A small image classifier, trained from scratch: 10.4M parameters.
Rows from block 5 of a small image classifier, named by matrix and row number. Rows with one number within an expert belong to one neuron, the router's apart. Each number is 128 + 32 x the weight over its row's rms, rounded and kept within 0 to 255. All counts start at 0.
After each expert's rows are labels from the 100 images, of 14976, where the router gives the expert most weight on average: "patch colour" is the nearest of a few named colours to the mean colour under the peak. Only what is clearly more common there than usual is listed. The data: telescope images of galaxies (Galaxy Zoo DECaLS). In brackets: how many of the 100, against the usual share in percent.
# router: router (model.blocks.5.mlp.router.weight, 32x96, trained with AdamW), inputs 0-95
# up: expert up (model.blocks.5.mlp.up, 32x96x96), inputs 0-95
# down: expert down (model.blocks.5.mlp.down, 32x96x96, transposed), outputs 0-95

# expert 24
router.24 [109 122 171 138  74 189 192 160 141 110  94 110 106 144  76 137 174 122  74  72 122  79  91 137 125 108 109 128  92 132 138 164 103 131 169 120 184 131 188 145 170 110 134 145 135 165 164  80 126 149 134 133  83 150 120 102 189 129 170 123  53 107  76 130 119  85 125 114 149  78 116 102 201 150 114 151 164  89 172 141 131 147 135 165 122 167 130 114 111 122 117 169 121  68 100  99]
up.0 [139 172 162 147  84 134  47 126 176  45 124 143 167  82 149  56 109 152 122 141  84 117 123  99 172 107 121 123 165 122 116 105  88 153 164 119 150 144 191 117 110 154 143 101 103 151 155  76 106 124  97  97 148 177 138 201 108 133 141 133 100 124 124 122 160 106 108 172 108 102  90 149 157 144 194 124 194 110 110  80 123 127 176 138 154 139  90 145  95  98 109 133 143 114 171  76]
down.0 [170 136  99 163 107 130 118  61  62 108 120 169  89 149 133 160  89 144 122 133  76 145 106  81 121 105 150 140 150 141  74 165 167  88 190 132 112 106 206  65 117 119 156  76  85  84 159 178 172 105 132 123  98 127 164 100 188  99 168 119 133 121 164 108 101  90 110 178 152 121 151  96 115  94  97 122 127 140  77 110 147 149 159 118 147 154 125 124 102  69 115 125 111 142  81 170]
up.1 [ 86 149 146 160 109 139 151 164 137  81 138  63 162 140 146 138 155  96 111 158  97 123 109 105 147 176  70 129  86 112 163  64 113 165 132 107 157 184  96 184  82 115 152 139 134 185 144 102 139  91 138 121 108 141 126 151 103 153 156 138 145 108 134 175 161 164 153  78  65 123 145  78 123 103 145  86 155 163 167 158 117  60  84 133 113  84  81  99  99 140 129 198  85 159 150 145]
down.1 [139  86 126  88  99 121 168 145 119 130 104 141  95 118 175  79 148 141 125  82 135 178 108  97 148 109 160 149 188  82 123 132 113 125 165 118  96 101 165  76 148 124 146 155 149 117 190  83 144  69 147 101 104 153 114 157 109 122 120 117 168 158  65 109 184 108 112 122 137 130 124 148 155  82 119 106 124 118 129  98 189 100 129 149 114 120 216 118  52  30 101 152 137  98 159 152]
up.2 [164 156 129 190 132 137 155  77  97 118 116 153 111 164  99 172 106 102  91 149  88  66 112 119 117 133 137 151 101  45 104  91 110 102 141  81 158 119  72 132 131 174 129 131 192  96 129  69 107 141 113 139  95 183 117 152 150 163 136  95 149 190 169 136 109 131 102 176 120 162 100 134 123 174 136 119 141 119 101 170 127 122  86 126  94 158 168 143  95 155 102 148 201  91  74 174]
down.2 [116 114 138 131 158  72 123 127 143  90 145 113 133 141 118 165 170 155 111 107  85 141  78  75  98 116  90 158 198 175 171  92 160 154 107 128 122 132  72 144 149 104 113  64 150 184 142 127 119 145  73 109 182 130  95 141 100 145 113 109 113 141 147 135 188 141 134  98  91  94 136 154 143  94 163 113  72  92  95  96 150 132 126 122 110  90 156 153 122  47 135 150 183  73  59  91]
patch colour: grey (47 vs 6.1); brown (40 vs 12.5)

# expert 18
router.18 [184  80 143 142 113 132 123 154 161  48 169  99 140 121 125 102 151 192 105 118 117 138 153 128 163 180  81 109 151 140 104 122 171 129  88 170  91 148  93 127 107 103 102  78 153 109  74 133 141 123  94 177 147 153  72 126 201 114  95 145 121 120 174 158 121 170 139 168 156 172 110 132 136 123 179 104  97 119  87 131 114 119 123  41 141 106  83 195 125 148 154  76 109 132 144 149]
up.0 [127 140  84 157 112 129 132 151  79  49 147 137  90 120  99 129 109  93 113 112 149 154 107 104  84 170 170 103 115 113 122 147 143 151 137  94 142 159  93 131 121 125 141 112 199 206 142 106 175 138  80 176 104  91  92 157 120  92 128  98 166 154 105 124 137 143  86 165  32 170 106 131 189 140 167 137 161 129 153 165 132 158 160  50 121 107 129 161 116 146 107 185  97 115 114 154]
down.0 [135 112 174 159 108 139 181  92 117 152 140 146 145  88 115 127 163  92 124 169 180 144 137 131  92 147 146 116 108 119 109 148 135 150 154 157 155 121 134 135 169 107  86 137  80 129 217 123 110 162 167 192  41 122 137 159 149 115 125  96 129 218 144 138  70  89  95 162  76 135 137 126 170  79 140 112 159 163 115 148  68 159 138 105 142 122  99 136  82 171  88 162 146 157 134  85]
up.1 [150 176 117 105 144 125 164 133 170 119 166 137 120 120  87 104 118 101  87  88 146 135  97 184 132 104 118 105 189  98 180 127 143 106 114 124 195 150  92  58 198 169  79 176 127 127 139 108 136 105 140 128 129 169 100 116  65 106 111 123 172 133  93 163 175 121 155  61 118 154 180  86 152 137  91 118 129  92 138 123 180 132 133  89 190  89 150 181 118  95 126  91  97 126 120  95]
down.1 [207 121 101 101 120 138 114 116  88 149 161  97 138  98 122 130 150  86 157  91 115 108 138 148  73 164  97 154 133 147  59 116 126 180  87 159 122 114  40 168  90 135 145 110 110 110 106 148  85 145 156 100 146  83 132 188 140 123 131  84 166 122 106 126 148  99  62 131 165 150  79  88 147 113 176  55 165 108 116 159  95 122 112 132 136 105  93 180 149 100  90  81  87 106 122 107]
up.2 [134 162  73 129 157  93 158 106  66 166 150 118 127 148 123 107  75 140 138 114 156 106 105 125  77 125 153  98 122  70 171 149 183 102  90 148  96 145 177 115 114 134 140 166 165 121 121 125 140 166 196 128 146  91 215  98  64 101 122 132 116  76 152 125 118 179 123 164 110 146 139  69 141 116 119 125 168 162 105 175  70 104 152 162 102  64 131 109 168  99 100 142 133 107 152 173]
down.2 [110 124 127 126 150 183 178 100  73 189 178  88 134 101  65 150 119 100 156  78 177 104 141 132 101 138 101  71 183  96 156 144 222 114 115 120 157  86 155  66 125 212 137  85 106 145 146  69 112 152 100 137 119  97 114 121 122 138 105 106  87  57 139 120 119 135 108 124 121 126 190 115 144 155  95 127 149  88 135 116 163 107 128 167 163 143  93 122 107 127 159 124 122 125 105 136]
patch colour: brown (33 vs 12.5)

# expert 13
router.13 [124 104 168 176 140 122  72 169 151 120 174  67 134 127 152 117 186 156 127 146 146 202  90 154 116 175  67 125 148 139 114 119 160  90 116 108 128 165 109 139  89 110 151 137 107  75 154 142 177 137 108 115  70 136 102  99 132 143 114  99 150  99  63 121 153 136 185 182 173 111 124  79 117 109 150  74 169 121 146 201  85 122  97  94 117 151  75 175  81 139 127  96 129 112 133 119]
up.0 [134 135 144  91 108 123  48 124 165 161 126 134 124 114 143 158 102 192 139 171 125  92  90  96 160 143 137  85 152 200  98 117 129  95  74 101 171 102 135 181 123 171  99 119 122 178 116 140 132 169 125  93 111 148 126 153 164 129  88  93  76 135 106 106  66 134  98 161 174  91 171 202 127  72 116 139 129 107 158 172 127 106  60 137 110 112 107 130 156 122 164 192 143 107 144  98]
down.0 [124 101 176 125 104 109 152 132  68 127 133 119 129 132 164  80 119 120 116 172  35 126  42 126 126  76 120 179 146 115 170 158 118 130 164 204  95 156 117 133  97 129 113 150 165  87 174 160 110 124 134 132 168  95  65 105 171 149 113 142 120 163 135  97 147 146 116 163  73 123 130 178 121 132 154  92 134 158  75 149  70  95 125 158 111 184 117 120 157 126 159 137 114 157 149 189]
up.1 [155 133 119 142 133 132  90 114 120 166 162  76 116 110 114 137 154 109 102 140 118 141 160  99 104 110 148 153 174 135  80 159 144 124  61  69 152 152  85 138 108 127 184 184 121 183 125 149 172  81 149 138 124 114 164 134  73 156 144 216 154 127 126 157 104 167 193 112 150 134  62 125 141  83 143  78 141 150  84 108  93 171 132 115 116  42 100 110 144 143 122 153  74 107 146 101]
down.1 [142 155 140 132 127 150 161 159 132 127 172 102  95  78  97 191 106 132  52 135 104 153 167 140 195 143 145 149 103 103 112 112  70 177 220 171 131 117 167 153 138 123 122 129 131 116 161 110 169 185 116 141 167 133 129 138  86 153 158 121 107  53 124 143 140 126 118 127  93 105 167  80 108 167 148 150 147 175 115  99 127 135  95 143  97 173 127 166  63 126  94 164  67 158 163 126]
up.2 [204 114 180 155 148 105  96  82 104  92 187  75  88 171 128 103 137 164 153 102 165 144 110 110 138 103 123 132 152  91 105 110 130 141 134 111 164 172 130 111 183 143  30  85 161  54 101 133 143 112  98 139  59 139 132 128  89 122 114 116 147 112 171 154 122 168 156 127 141 138 175  81 132 152 147 133 125 149 141 138 158 158 136 106  99  82 170 177 114  83 149 101  76 156 155 103]
down.2 [ 78 144 104 135 180 134 163  99 134 118  70 116  88  87 126  71 142 135 101 115 142 133 106 109 141 128 143 127 121 141 127 121 159 172 146 123 108 119 167 121 139 137 208 128  92 106 213 128 109 120 177 152 130 146  88 120 119 134 147 163 180  71  93 135 100 123 121 165 155 156 159 165 164 162 148  97  74 102 137 161 197  68 119 141 157 186 186 125  61 188 129 165 111 112 122 157]
patch colour: grey (53 vs 6.1)

# expert 27
router.27 [ 65 101 176 173  97  99  93 140 174 187  69  89 139 143 111 138 146  59 144 107 159 140 136 130  96 189 102 144 159 109 187 187 104 111 132 154  92 109 103 136 128  86 112 160 117 189 111 115 160 140 163 109 120 132  77 106 146 133 119  87 206  76 149 176 141 148 119 114 104 157  96 138 149 132  94  95 183 167 143 124  81  96 151  91 144 141  90 111  74 128 120 105 115 121  93 132]
up.0 [ 88 136 142 175 106  83 172  99 108 131 152 161 137 155  85  53 114 151 163 196 136 153 107 164 128 114 172  95 135 204 129 108  94 123 101  91 135 115 130 208 191 130 106 105 183  97 119 132  89 127 128 107 128 121 123 110 141 164  81 148 152 165  83 120  81  98 150 135  79  99 165 136  95 123 117 166  73 171  81 126 103 118 133 140 156 121  89  99 121 133 197 117 144 136 184 112]
down.0 [118 118  76 100 155 137 105 119 125 138  83  68  94  75  73  98  88 136 117  96 100 133 111 120  72 145 174 133 126 196 134 116 145 120 101 107 141 145 120 151 139 110 134 117  99 207 126 114 100 189 155 112  91 117 141 119  89 104 121  43 133 202 135 116 182 134 111 159 137  58 137  81 163 158 163 160 101 154 106 117 154  93 185 117 152 109 148  88 125 103 129 150 127 162  69 157]
up.1 [146 127 145 146 127 100 179 129 126 104  87 158  77  94 126 179  92 110 144 131 153 170 170 150 118 117 123 146 108 112 115 137 149  99 104 168 145 128 138 156 122 165 155   3  91  95 187 152 148 147 151 120 119 107 201  85 138 135 138 111 117 123 196 112  77 161 163  75  50 171 127 106 127  62 108 125 158 101 124 148 128 140 149 135  74 163 130 138 141  94 101  96 149 103 161 139]
down.1 [166 124 164 158 141 165 168 115 145 124 164 111 129 128 120 142  72  64 114 112 111  86 153 101 126 102  74 129 168 145 170 128 171 141  91 158 127 162  42  88 105 163  85 131 231 118 118 136 101 175 155 108 148 121 120  56 164 152 134 179 116 136 121 153  92  84  97 133 133 132 120 122 152  92 107 147 104 146 114 114  85  84 104  97 133 148 156 110 149 211 169 162  93 121 128 141]
up.2 [158 187 139 128  93 163 173  95 106  99 132 127 160  80 134 128 147 136  87  94  73 158  85  33 142 136 111 138 120 101 187 107 100 149 107 132 133 178 137 161 172 171  90 162  89 133 133 130  91 174  86 136 125 118 146  93 111 143 193  97  82 112 130 137 139 179 107 135 145 154  96 166  83 133 116 181 146 111  88 160 136  62 153 131 187 119  71 100 123 134 144 115 133 178  99 132]
down.2 [ 92 171 139 151 113 145 131 121 122 137 136 133  99 120 129 136 144  64 158 166 143 172 181  66 189 123 141 130 126  90 139  87 139 129 132 108  99 141  96  63  87 123 145 134  71 146 145 154 168  89 144 102 100 104 134 147 115 162 131  93  92  65 171 228 114 158 150 115 141 142  77 168 108 106 118  84 153  89 141  83 155 127  87 175 208 173 142 122 140 133 118 156 166 172 144 130]
patch colour: brown (47 vs 12.5); grey (30 vs 6.1)

# expert 21
router.21 [125 150 148 152 102  95  45 173 173 120 150 177  81 120  85 132 140 204 152 178 141 167 159 183 116 141 112 122 100 147 150  83 110 132 161 160 126 145 107 135  89 131 118 147 152 100  82 116  45 118 194 133 100 142 135 160 141 139  91 125 138  78  82 159 139 103  99 167 146 146 144 126 132  48 107 121 122 125  93 112 133 119 104 124 162 145 169  98  81 131 157 129  83 188  79 143]
up.0 [109 173 183 157 119  85 180 139 151 140 101 101 128  98 114  75 100 186 177 138  76 172 153 158 177 195 143 113 137 120 114 138 145 132 138 136 161 179 118 135 113  80 139  99 203 131  91 164 159  81 108 132 117 128  93 128 115 115  83 124  86 140 112 125 130  60 139  92 124 182 139 117 139 136  96 135 168 110 113 163  73 129 138  79 128 114 122 103 198  96 116 145 121 114 149  41]
down.0 [135 139 112 134 120 125  66  88 137  97 168 123 111  97 134 175 128 156 121 109  99 165 129 133 148  74  89  94   0 179 135 144 143  69 128 191 154 147  80 163  65 152 102 147 103 145 163 138 128 136 105 100 135 152 100  95 122 161 113 127 100 160 164 126 127 129 137 106 104 189 130  91 170  69 151 116 113 113 120  62 181 126 131  96 130 163 115 120 130 172 147 157 123 119 147 176]
up.1 [153 107  88 111 122 157  80 170 131 184  90  99 155 123 187  89 128 146 146 103 113 103 193 155 115 192 110 124  92 121  71 115 137  99 183 103 105 102 145  90  75 141  83 109 124 135 102 142 111 190 171 128 157 131 101 140  88 178 165  42 132  68 165  94 101 120 100 137  86 179  99 120 147  94  99 146 126 158 128 178 144 158 135 168 141 174 134 155 161 143 143 144 105 119  96 134]
down.1 [167  82 180 123 153 136 120 153 125 120 116 118 108 174 125 135 134 178 113 105 117 101 171  93 150 126 195  96 142 135 142 121 125 149  45 138 122 134 152 149 141 139 228 129 189 171 219  79  67  69 166 144  91 160  79 127 141 151 120 168 148 153  91 189 119 107 103 111  92 135 101  90 125 133 128 107 107 100 167 128 116 101 115 106 107 138 107 103 123 140 119 125 102 185 159 112]
up.2 [ 96 108  53 169 138 124 123 161 111 142 110 122  97 154 111  68 128 108 108 172 173 139 128  85  86  92 151 157 114 130 120 127 188 177 109 135  32  65 131 153 198 155  81  82 142 163  86 148 100 106  96 124 139 144 161 141 140 107 139  99 169 100 126 183 125 106 129 149 129 110 145 143 129 129  78 106 154 133 121 147 191 184 127 126 163 148 124  94 166 166  94 149 110  70 146 167]
down.2 [163 127 137 131 129 175  99 164  99 125 144 178 146 141 193 175  99  87  87 139 100  95 121 136 133 198  89 168 181  99 139 114 145 203 196 139  97 157 135  75 118 158 150 148 156 209 118 136 118 190 156 121 100 123 112 144 102 129  80 131  80 135 120 159 168 187 105 124 136 134 127 130  86 109 126 145 100 140 108 149 109 164 138 144 175 152 139 164 151  67 100  95 136 184 123  97]
patch colour: brown (51 vs 12.5)

# expert 29
router.29 [106 120 129 133 119 176 152 124 128 179 122 103 137 146 179 129 101 104 110  85 110  92 181 158 132 106 197 195 108  78 132 182 146 141 161 109  93 111 151 153 164 126 209  66 123 163 112 149  62  74 119  75  52 153 115 125  87 189 118  82 161 131 110 139 110  92 148 104 137  68 136 155 118 119 128 100 127  95 141  95 151 160 151 154 112 108 160 142  92 121  99 167  98 132 124 121]
up.0 [164 116  83 158 151 151 138 130 161 111  77 172 125 163 106 150 113 127 141 110 136 110 163  82 126 111  75 165  79 125 117 157 164 147  90 115 136  13  89 183 110 145 158 100 126 146 127 162  99 130 135 184 127 173  91 138 136 143  91 137  79 106 117 117 203 110 145 148 125 127 104 117 112 134 140 185  98 107 132 138 155 199 102 135 113 190  99 132  64 135  84 125 110 184 100 156]
down.0 [ 97 122 132 160 172 119 100 187 141 176 143 155 108 115 141 122 151  64  99 182 152 131 148 145  96 141  77  94  80  65 120 127 109  61  97 193  55  99 127 122 102 160 162 104 118 173 138 153 143 176  96 106 136 152 106 113 133 115 118 136 157 110 106  52 109 110  99 115 160 170 155 137  73 161 118  89  76 150  96 143  82 144 172 163 144  97 151 121 153 155  88 185 126 130 127 125]
up.1 [169 101 128 147 131 125 125 161 136 120 135 115  61  95 163 121  44 144 100 103 104 184 190  97 188 172 105 132 135  88  86 104 202 156 143 103 115 100 138 141 184 142  89  89 122 156 151 124  97 132 120 133  90 118 174  76 131 170 174 142 134  98 140 130 140 118 148  49 101 145 122 139 125 141 210  91  94 151 136 131 160 110 128  88 154  81 123 128 128 116 127 178  87 174 148 109]
down.1 [101 131 143 136 145 158 126 114 164 122 134 140 187 134 106 134 117  79 126 160 108 155 137 189 127 115  83 140 122 168  82 117 106 136  79 143 107 169 161  83 162 199 105 125 113  94 136  55  66 106  90  90 125 147  95 107  89  75  72  99 137 120 162  75 106 102  95 178 120 125 138 133 119  80 130 131 127 166 166 122  86 141  58 142  48 155 146  84 112 109  94 108 128 127  84  94]
up.2 [ 68  66 120 156 126  72  70 124 109  97 122 170 157 129  75 151 169 138 224 166 138 110 113 125 141 134 166  69 169 164 126  93 126 134 125 149 119 140 183 118 146 132 177 139 130 130 156 150  73 107 133  69 162 136 106 118 164 200 145 108 112 130 108 161 128 147 130 115 184  98 117 129 163 133  90 108 131 167 114 160  89 112 151 167 124 128  82  61  81 164 150  81 120 132 105 124]
down.2 [123  99 112 119 126 141 139 129 161   9 154 132  83 162 128 126 140  65 141 132  73 122  74 115 169  78 136 103  92 116 139 140 107  85 127  74 112  84 128 165 106 130 183  46 146 170 106 122 124 122  92 136  81 154 177 109  99 212  97 126 164 127 174 134 104 163 130  92 127 114 134 149 124 151 151  67 134  89 112 185 176  97 119 106 127 138  99 143 121 108 112 122 140 129 141 127]
patch colour: brown (43 vs 12.5)

# expert 7
router.7 [109 111 154 184 144 202  91 125 169 103 126 121 138 135 123 113 149 138 118  76  95 137 139 149 148 161 104  99 159 207 148 140 106 124  85 134 133 176 113 115 176  85 156 104 131 101 163 174 110 120 163 148 129 198 203 101 142 106 152  72  95 102 133 172 122 164  88 135  94 121 120 149  75 114 133  91 128 129  83 132 124  98 163  85 151 128 119  53 147 165 145 105 108  46 144  98]
up.0 [113 119 118  99  86 152 180 118 121 135 127 133 100 157 129 129 159 104 135  99 107 127 162  76 104 187 133 159 145 175 155 139  45 109 132 128 158  93  73 173 104  50 161 156 124 101 147 112 134  96 124  97 161 172  98  97 107 137 211 159 128  92 124 132 144 108 127 176 145 138 143 156 124 134 168 143 108  98 188 106 129 137  91 116 144 105  50 148 137 187  92 118  57 152 183 127]
down.0 [131 125 127 126 147 165  81 117 184 163 108 137  93 150 151 115 103  93  90 113  83  68 160 156 108  94 130 131 117 104 162  97 131 150 157 122  95 135 138 123 137 132  46  77 113 137 207 133 131 125 122 122  81 118 104 136 110 120 154 127  98 155  89 143 117 187 144  82 108 149 134  74 109 132 143 147  75 113  68 128 153  66 196 187 152 125 188 177  71 100 114 110 124 158 176 164]
up.1 [132 134 121 125 137 185 107 121 235 120 109 127 107  82 145 123 140 167 173 141 111 117 103 133  98 170  97 115 123 165 179 139  74  83 150 131  94 134 162 125 177 117  85 128 108 109 109 136 111 128  99 145  86 120 146  86  99 138 131  89 107 110 133 123 140 146 183 180 177  84 119 186 127 160 137  76  43  87 181 163 168 167 151  76 168 115 150  86 156 140 104  95 129 140 102 113]
down.1 [162 117 158 102 217 132 142  71 148 172 146 154 110 101 108 159 139 152 144 150 139 135 114 137  76 116 109  90  82 140 138 116 135  91 199  92  87 159  97 132 140  97  94 151 174 183  48 140 190 131 138 126 126  96 167 135 140 115 101 126  79 168  62 141 140 129 120 139 134 109  96 168  76  92  93 153 112 101 154 112 137 131 144  69 174 151 203 153 148 148 114  98 156 101 131 133]
up.2 [133 112 107  96 120 154 105 100 194 131 126 161  94 192  79 158 144  87 130 124 227 148 107 140 161 148 136 205 147 164 119 117 113  95  84 124 150 145  96  96 127 150 152 128 117 170 176  99 170 168 143  82 127 204  95 113 115 119 135 162 131 141  86 128 139 171 154  86 144  78 123 122  68 144 158 122 131 164  68 107  97 141  77 123 111  89 126 133  73 149 145 101 128  86 139 104]
down.2 [152 199 142  98  61  83 135 136 129 102 175 102 130 181 105 124 126 100 130 117 110 146 112 111  92  81 113 111 102 151 113 155 155 168 142 129 108 197 112 202  69 142 145 109 107 144 115 149 195 162  97 153 133 149  85 126 148 130 148 125  44 150 101 159 130  85 150 178 121 114 135 108 128 144 148 154 111 113 156 161 136 139 121 181  94  98 111 148  94  79 143  78 106  77 123  46]
patch colour: grey (43 vs 6.1); brown (30 vs 12.5)

# expert 1
router.1 [142 126  70 106  79 139 117 183 176 106  93 144 105 117 115  87 164 164 139 111  98 123 119 154 181  95 143 111  76 161 190 105 157 156 141 168 201 107 145 163  90 136 172 136 147 108 153 109  87 139 133 118 118 145 162 169  90 186 166  84 165 113 108 120 204  66 140  99 171 100 120 131  94 128  67 114 116  87 113 115 150 108  88 148 174 128 127  91  99 141 115 152  74 131 106  96]
up.0 [166 131 139 136 173  79  99 128 118 166 126 137 157 103 122  86 141 166  84 150 111 116 187  90 179 122 202 111  95 163 128 205 172 176  84 136  80 152 142 142 125 158 115 161 110 121 185 128 207  97 112 130 120 163  87 203 139 135  98 158 139 113 136 120 131 118 116 133  81  98 152 102 119 182 101  79 111 118 103 146 115  98 102 109  83 133 148 132  91  76 129 123 152  84  78  95]
down.0 [144 107 186 100 141 148 146 117 139 105 103  87 175 105 125  95 160 126 166 102  87  87 156 195  91 121 111 128 115 156 131 185  69 125 134 112  92  92  65 111 145 158 159 142 150 185 108 156  86 130 112 140 126  59  82 147 105 122 228 152 164  87 139 127  69 144  97 180 176 127 117 138 136 154 124 129 161 121 112 174 127 157  92 141 161 165 121 113 112 145 189 130 134  96  92 105]
up.1 [125 144 114 167 167  75 128 100 183  87 126 133 142 137 158  90 117 106 159 138 161 122 122  56 129 181 120  82  97 108 116  91 186 169 139 106 152 150 160  77 196 108 159 122 118 111  72 127 113 172 104 145 142 171 116  65  89 125 115 135 158 173  78 123 148 104 106  77 110 120 162 114  71 113  64 106 132 115 140 165 143 102 158 131 188 157  96 123 103 192 166 147 148 167 141 136]
down.1 [180 116 133 138 223 154 142 184 138 133 122 183 160 100 137 208 163 180 140 172  90 132 128  57 104 170 138 132 104 121  87  95 124  73 119  95 126 135 121 109 130 144 139  71 103 112 170 118 165 102 138 125 129 151 112 133 114 118 142 161 133 139 153 156 106 112 107  87 130 175  88 154 142 148 151 121  86  88  65 173 129  75 106 172 124 104 121 142 133  75 106 126  43 139 102 119]
up.2 [100 147 130 118 109 122  59 129  51 134  69 204 158 163 144 123 133 167 172  75 143  86 112 127 187 153 156 119 127 157 143 175  83 110 112 134 136 121  89 138 101 163 141  73  93  73 162 140 137 132 105 100 120 122 132 101 197 110 137 125 114  82 130 102 100 128  90 145  83 135 179 185 159 130 172 109 146 133 132 208 121 134 138  88 122 174 125 109 130 192 124  99 126 162 103 107]
down.2 [139 132 144 142 120  66 121  68 109  79 147 136 128 148 152 106 105  51 109 100 170 151  89 122  88  62  78 138  78  76 152 195 132  96  83 185 181 114 105 143 112 164 116 122 136 149 132 166 142 127 149 113 129 116 121 148 169 101 112 133 102 156 102  87 162 144 146  86  49 136 107  97 130 119 130  98 155 105 190 110 128 186  63 168 133  85  96 162 130 150 150 128 162 129 123 153]
patch colour: brown (66 vs 12.5)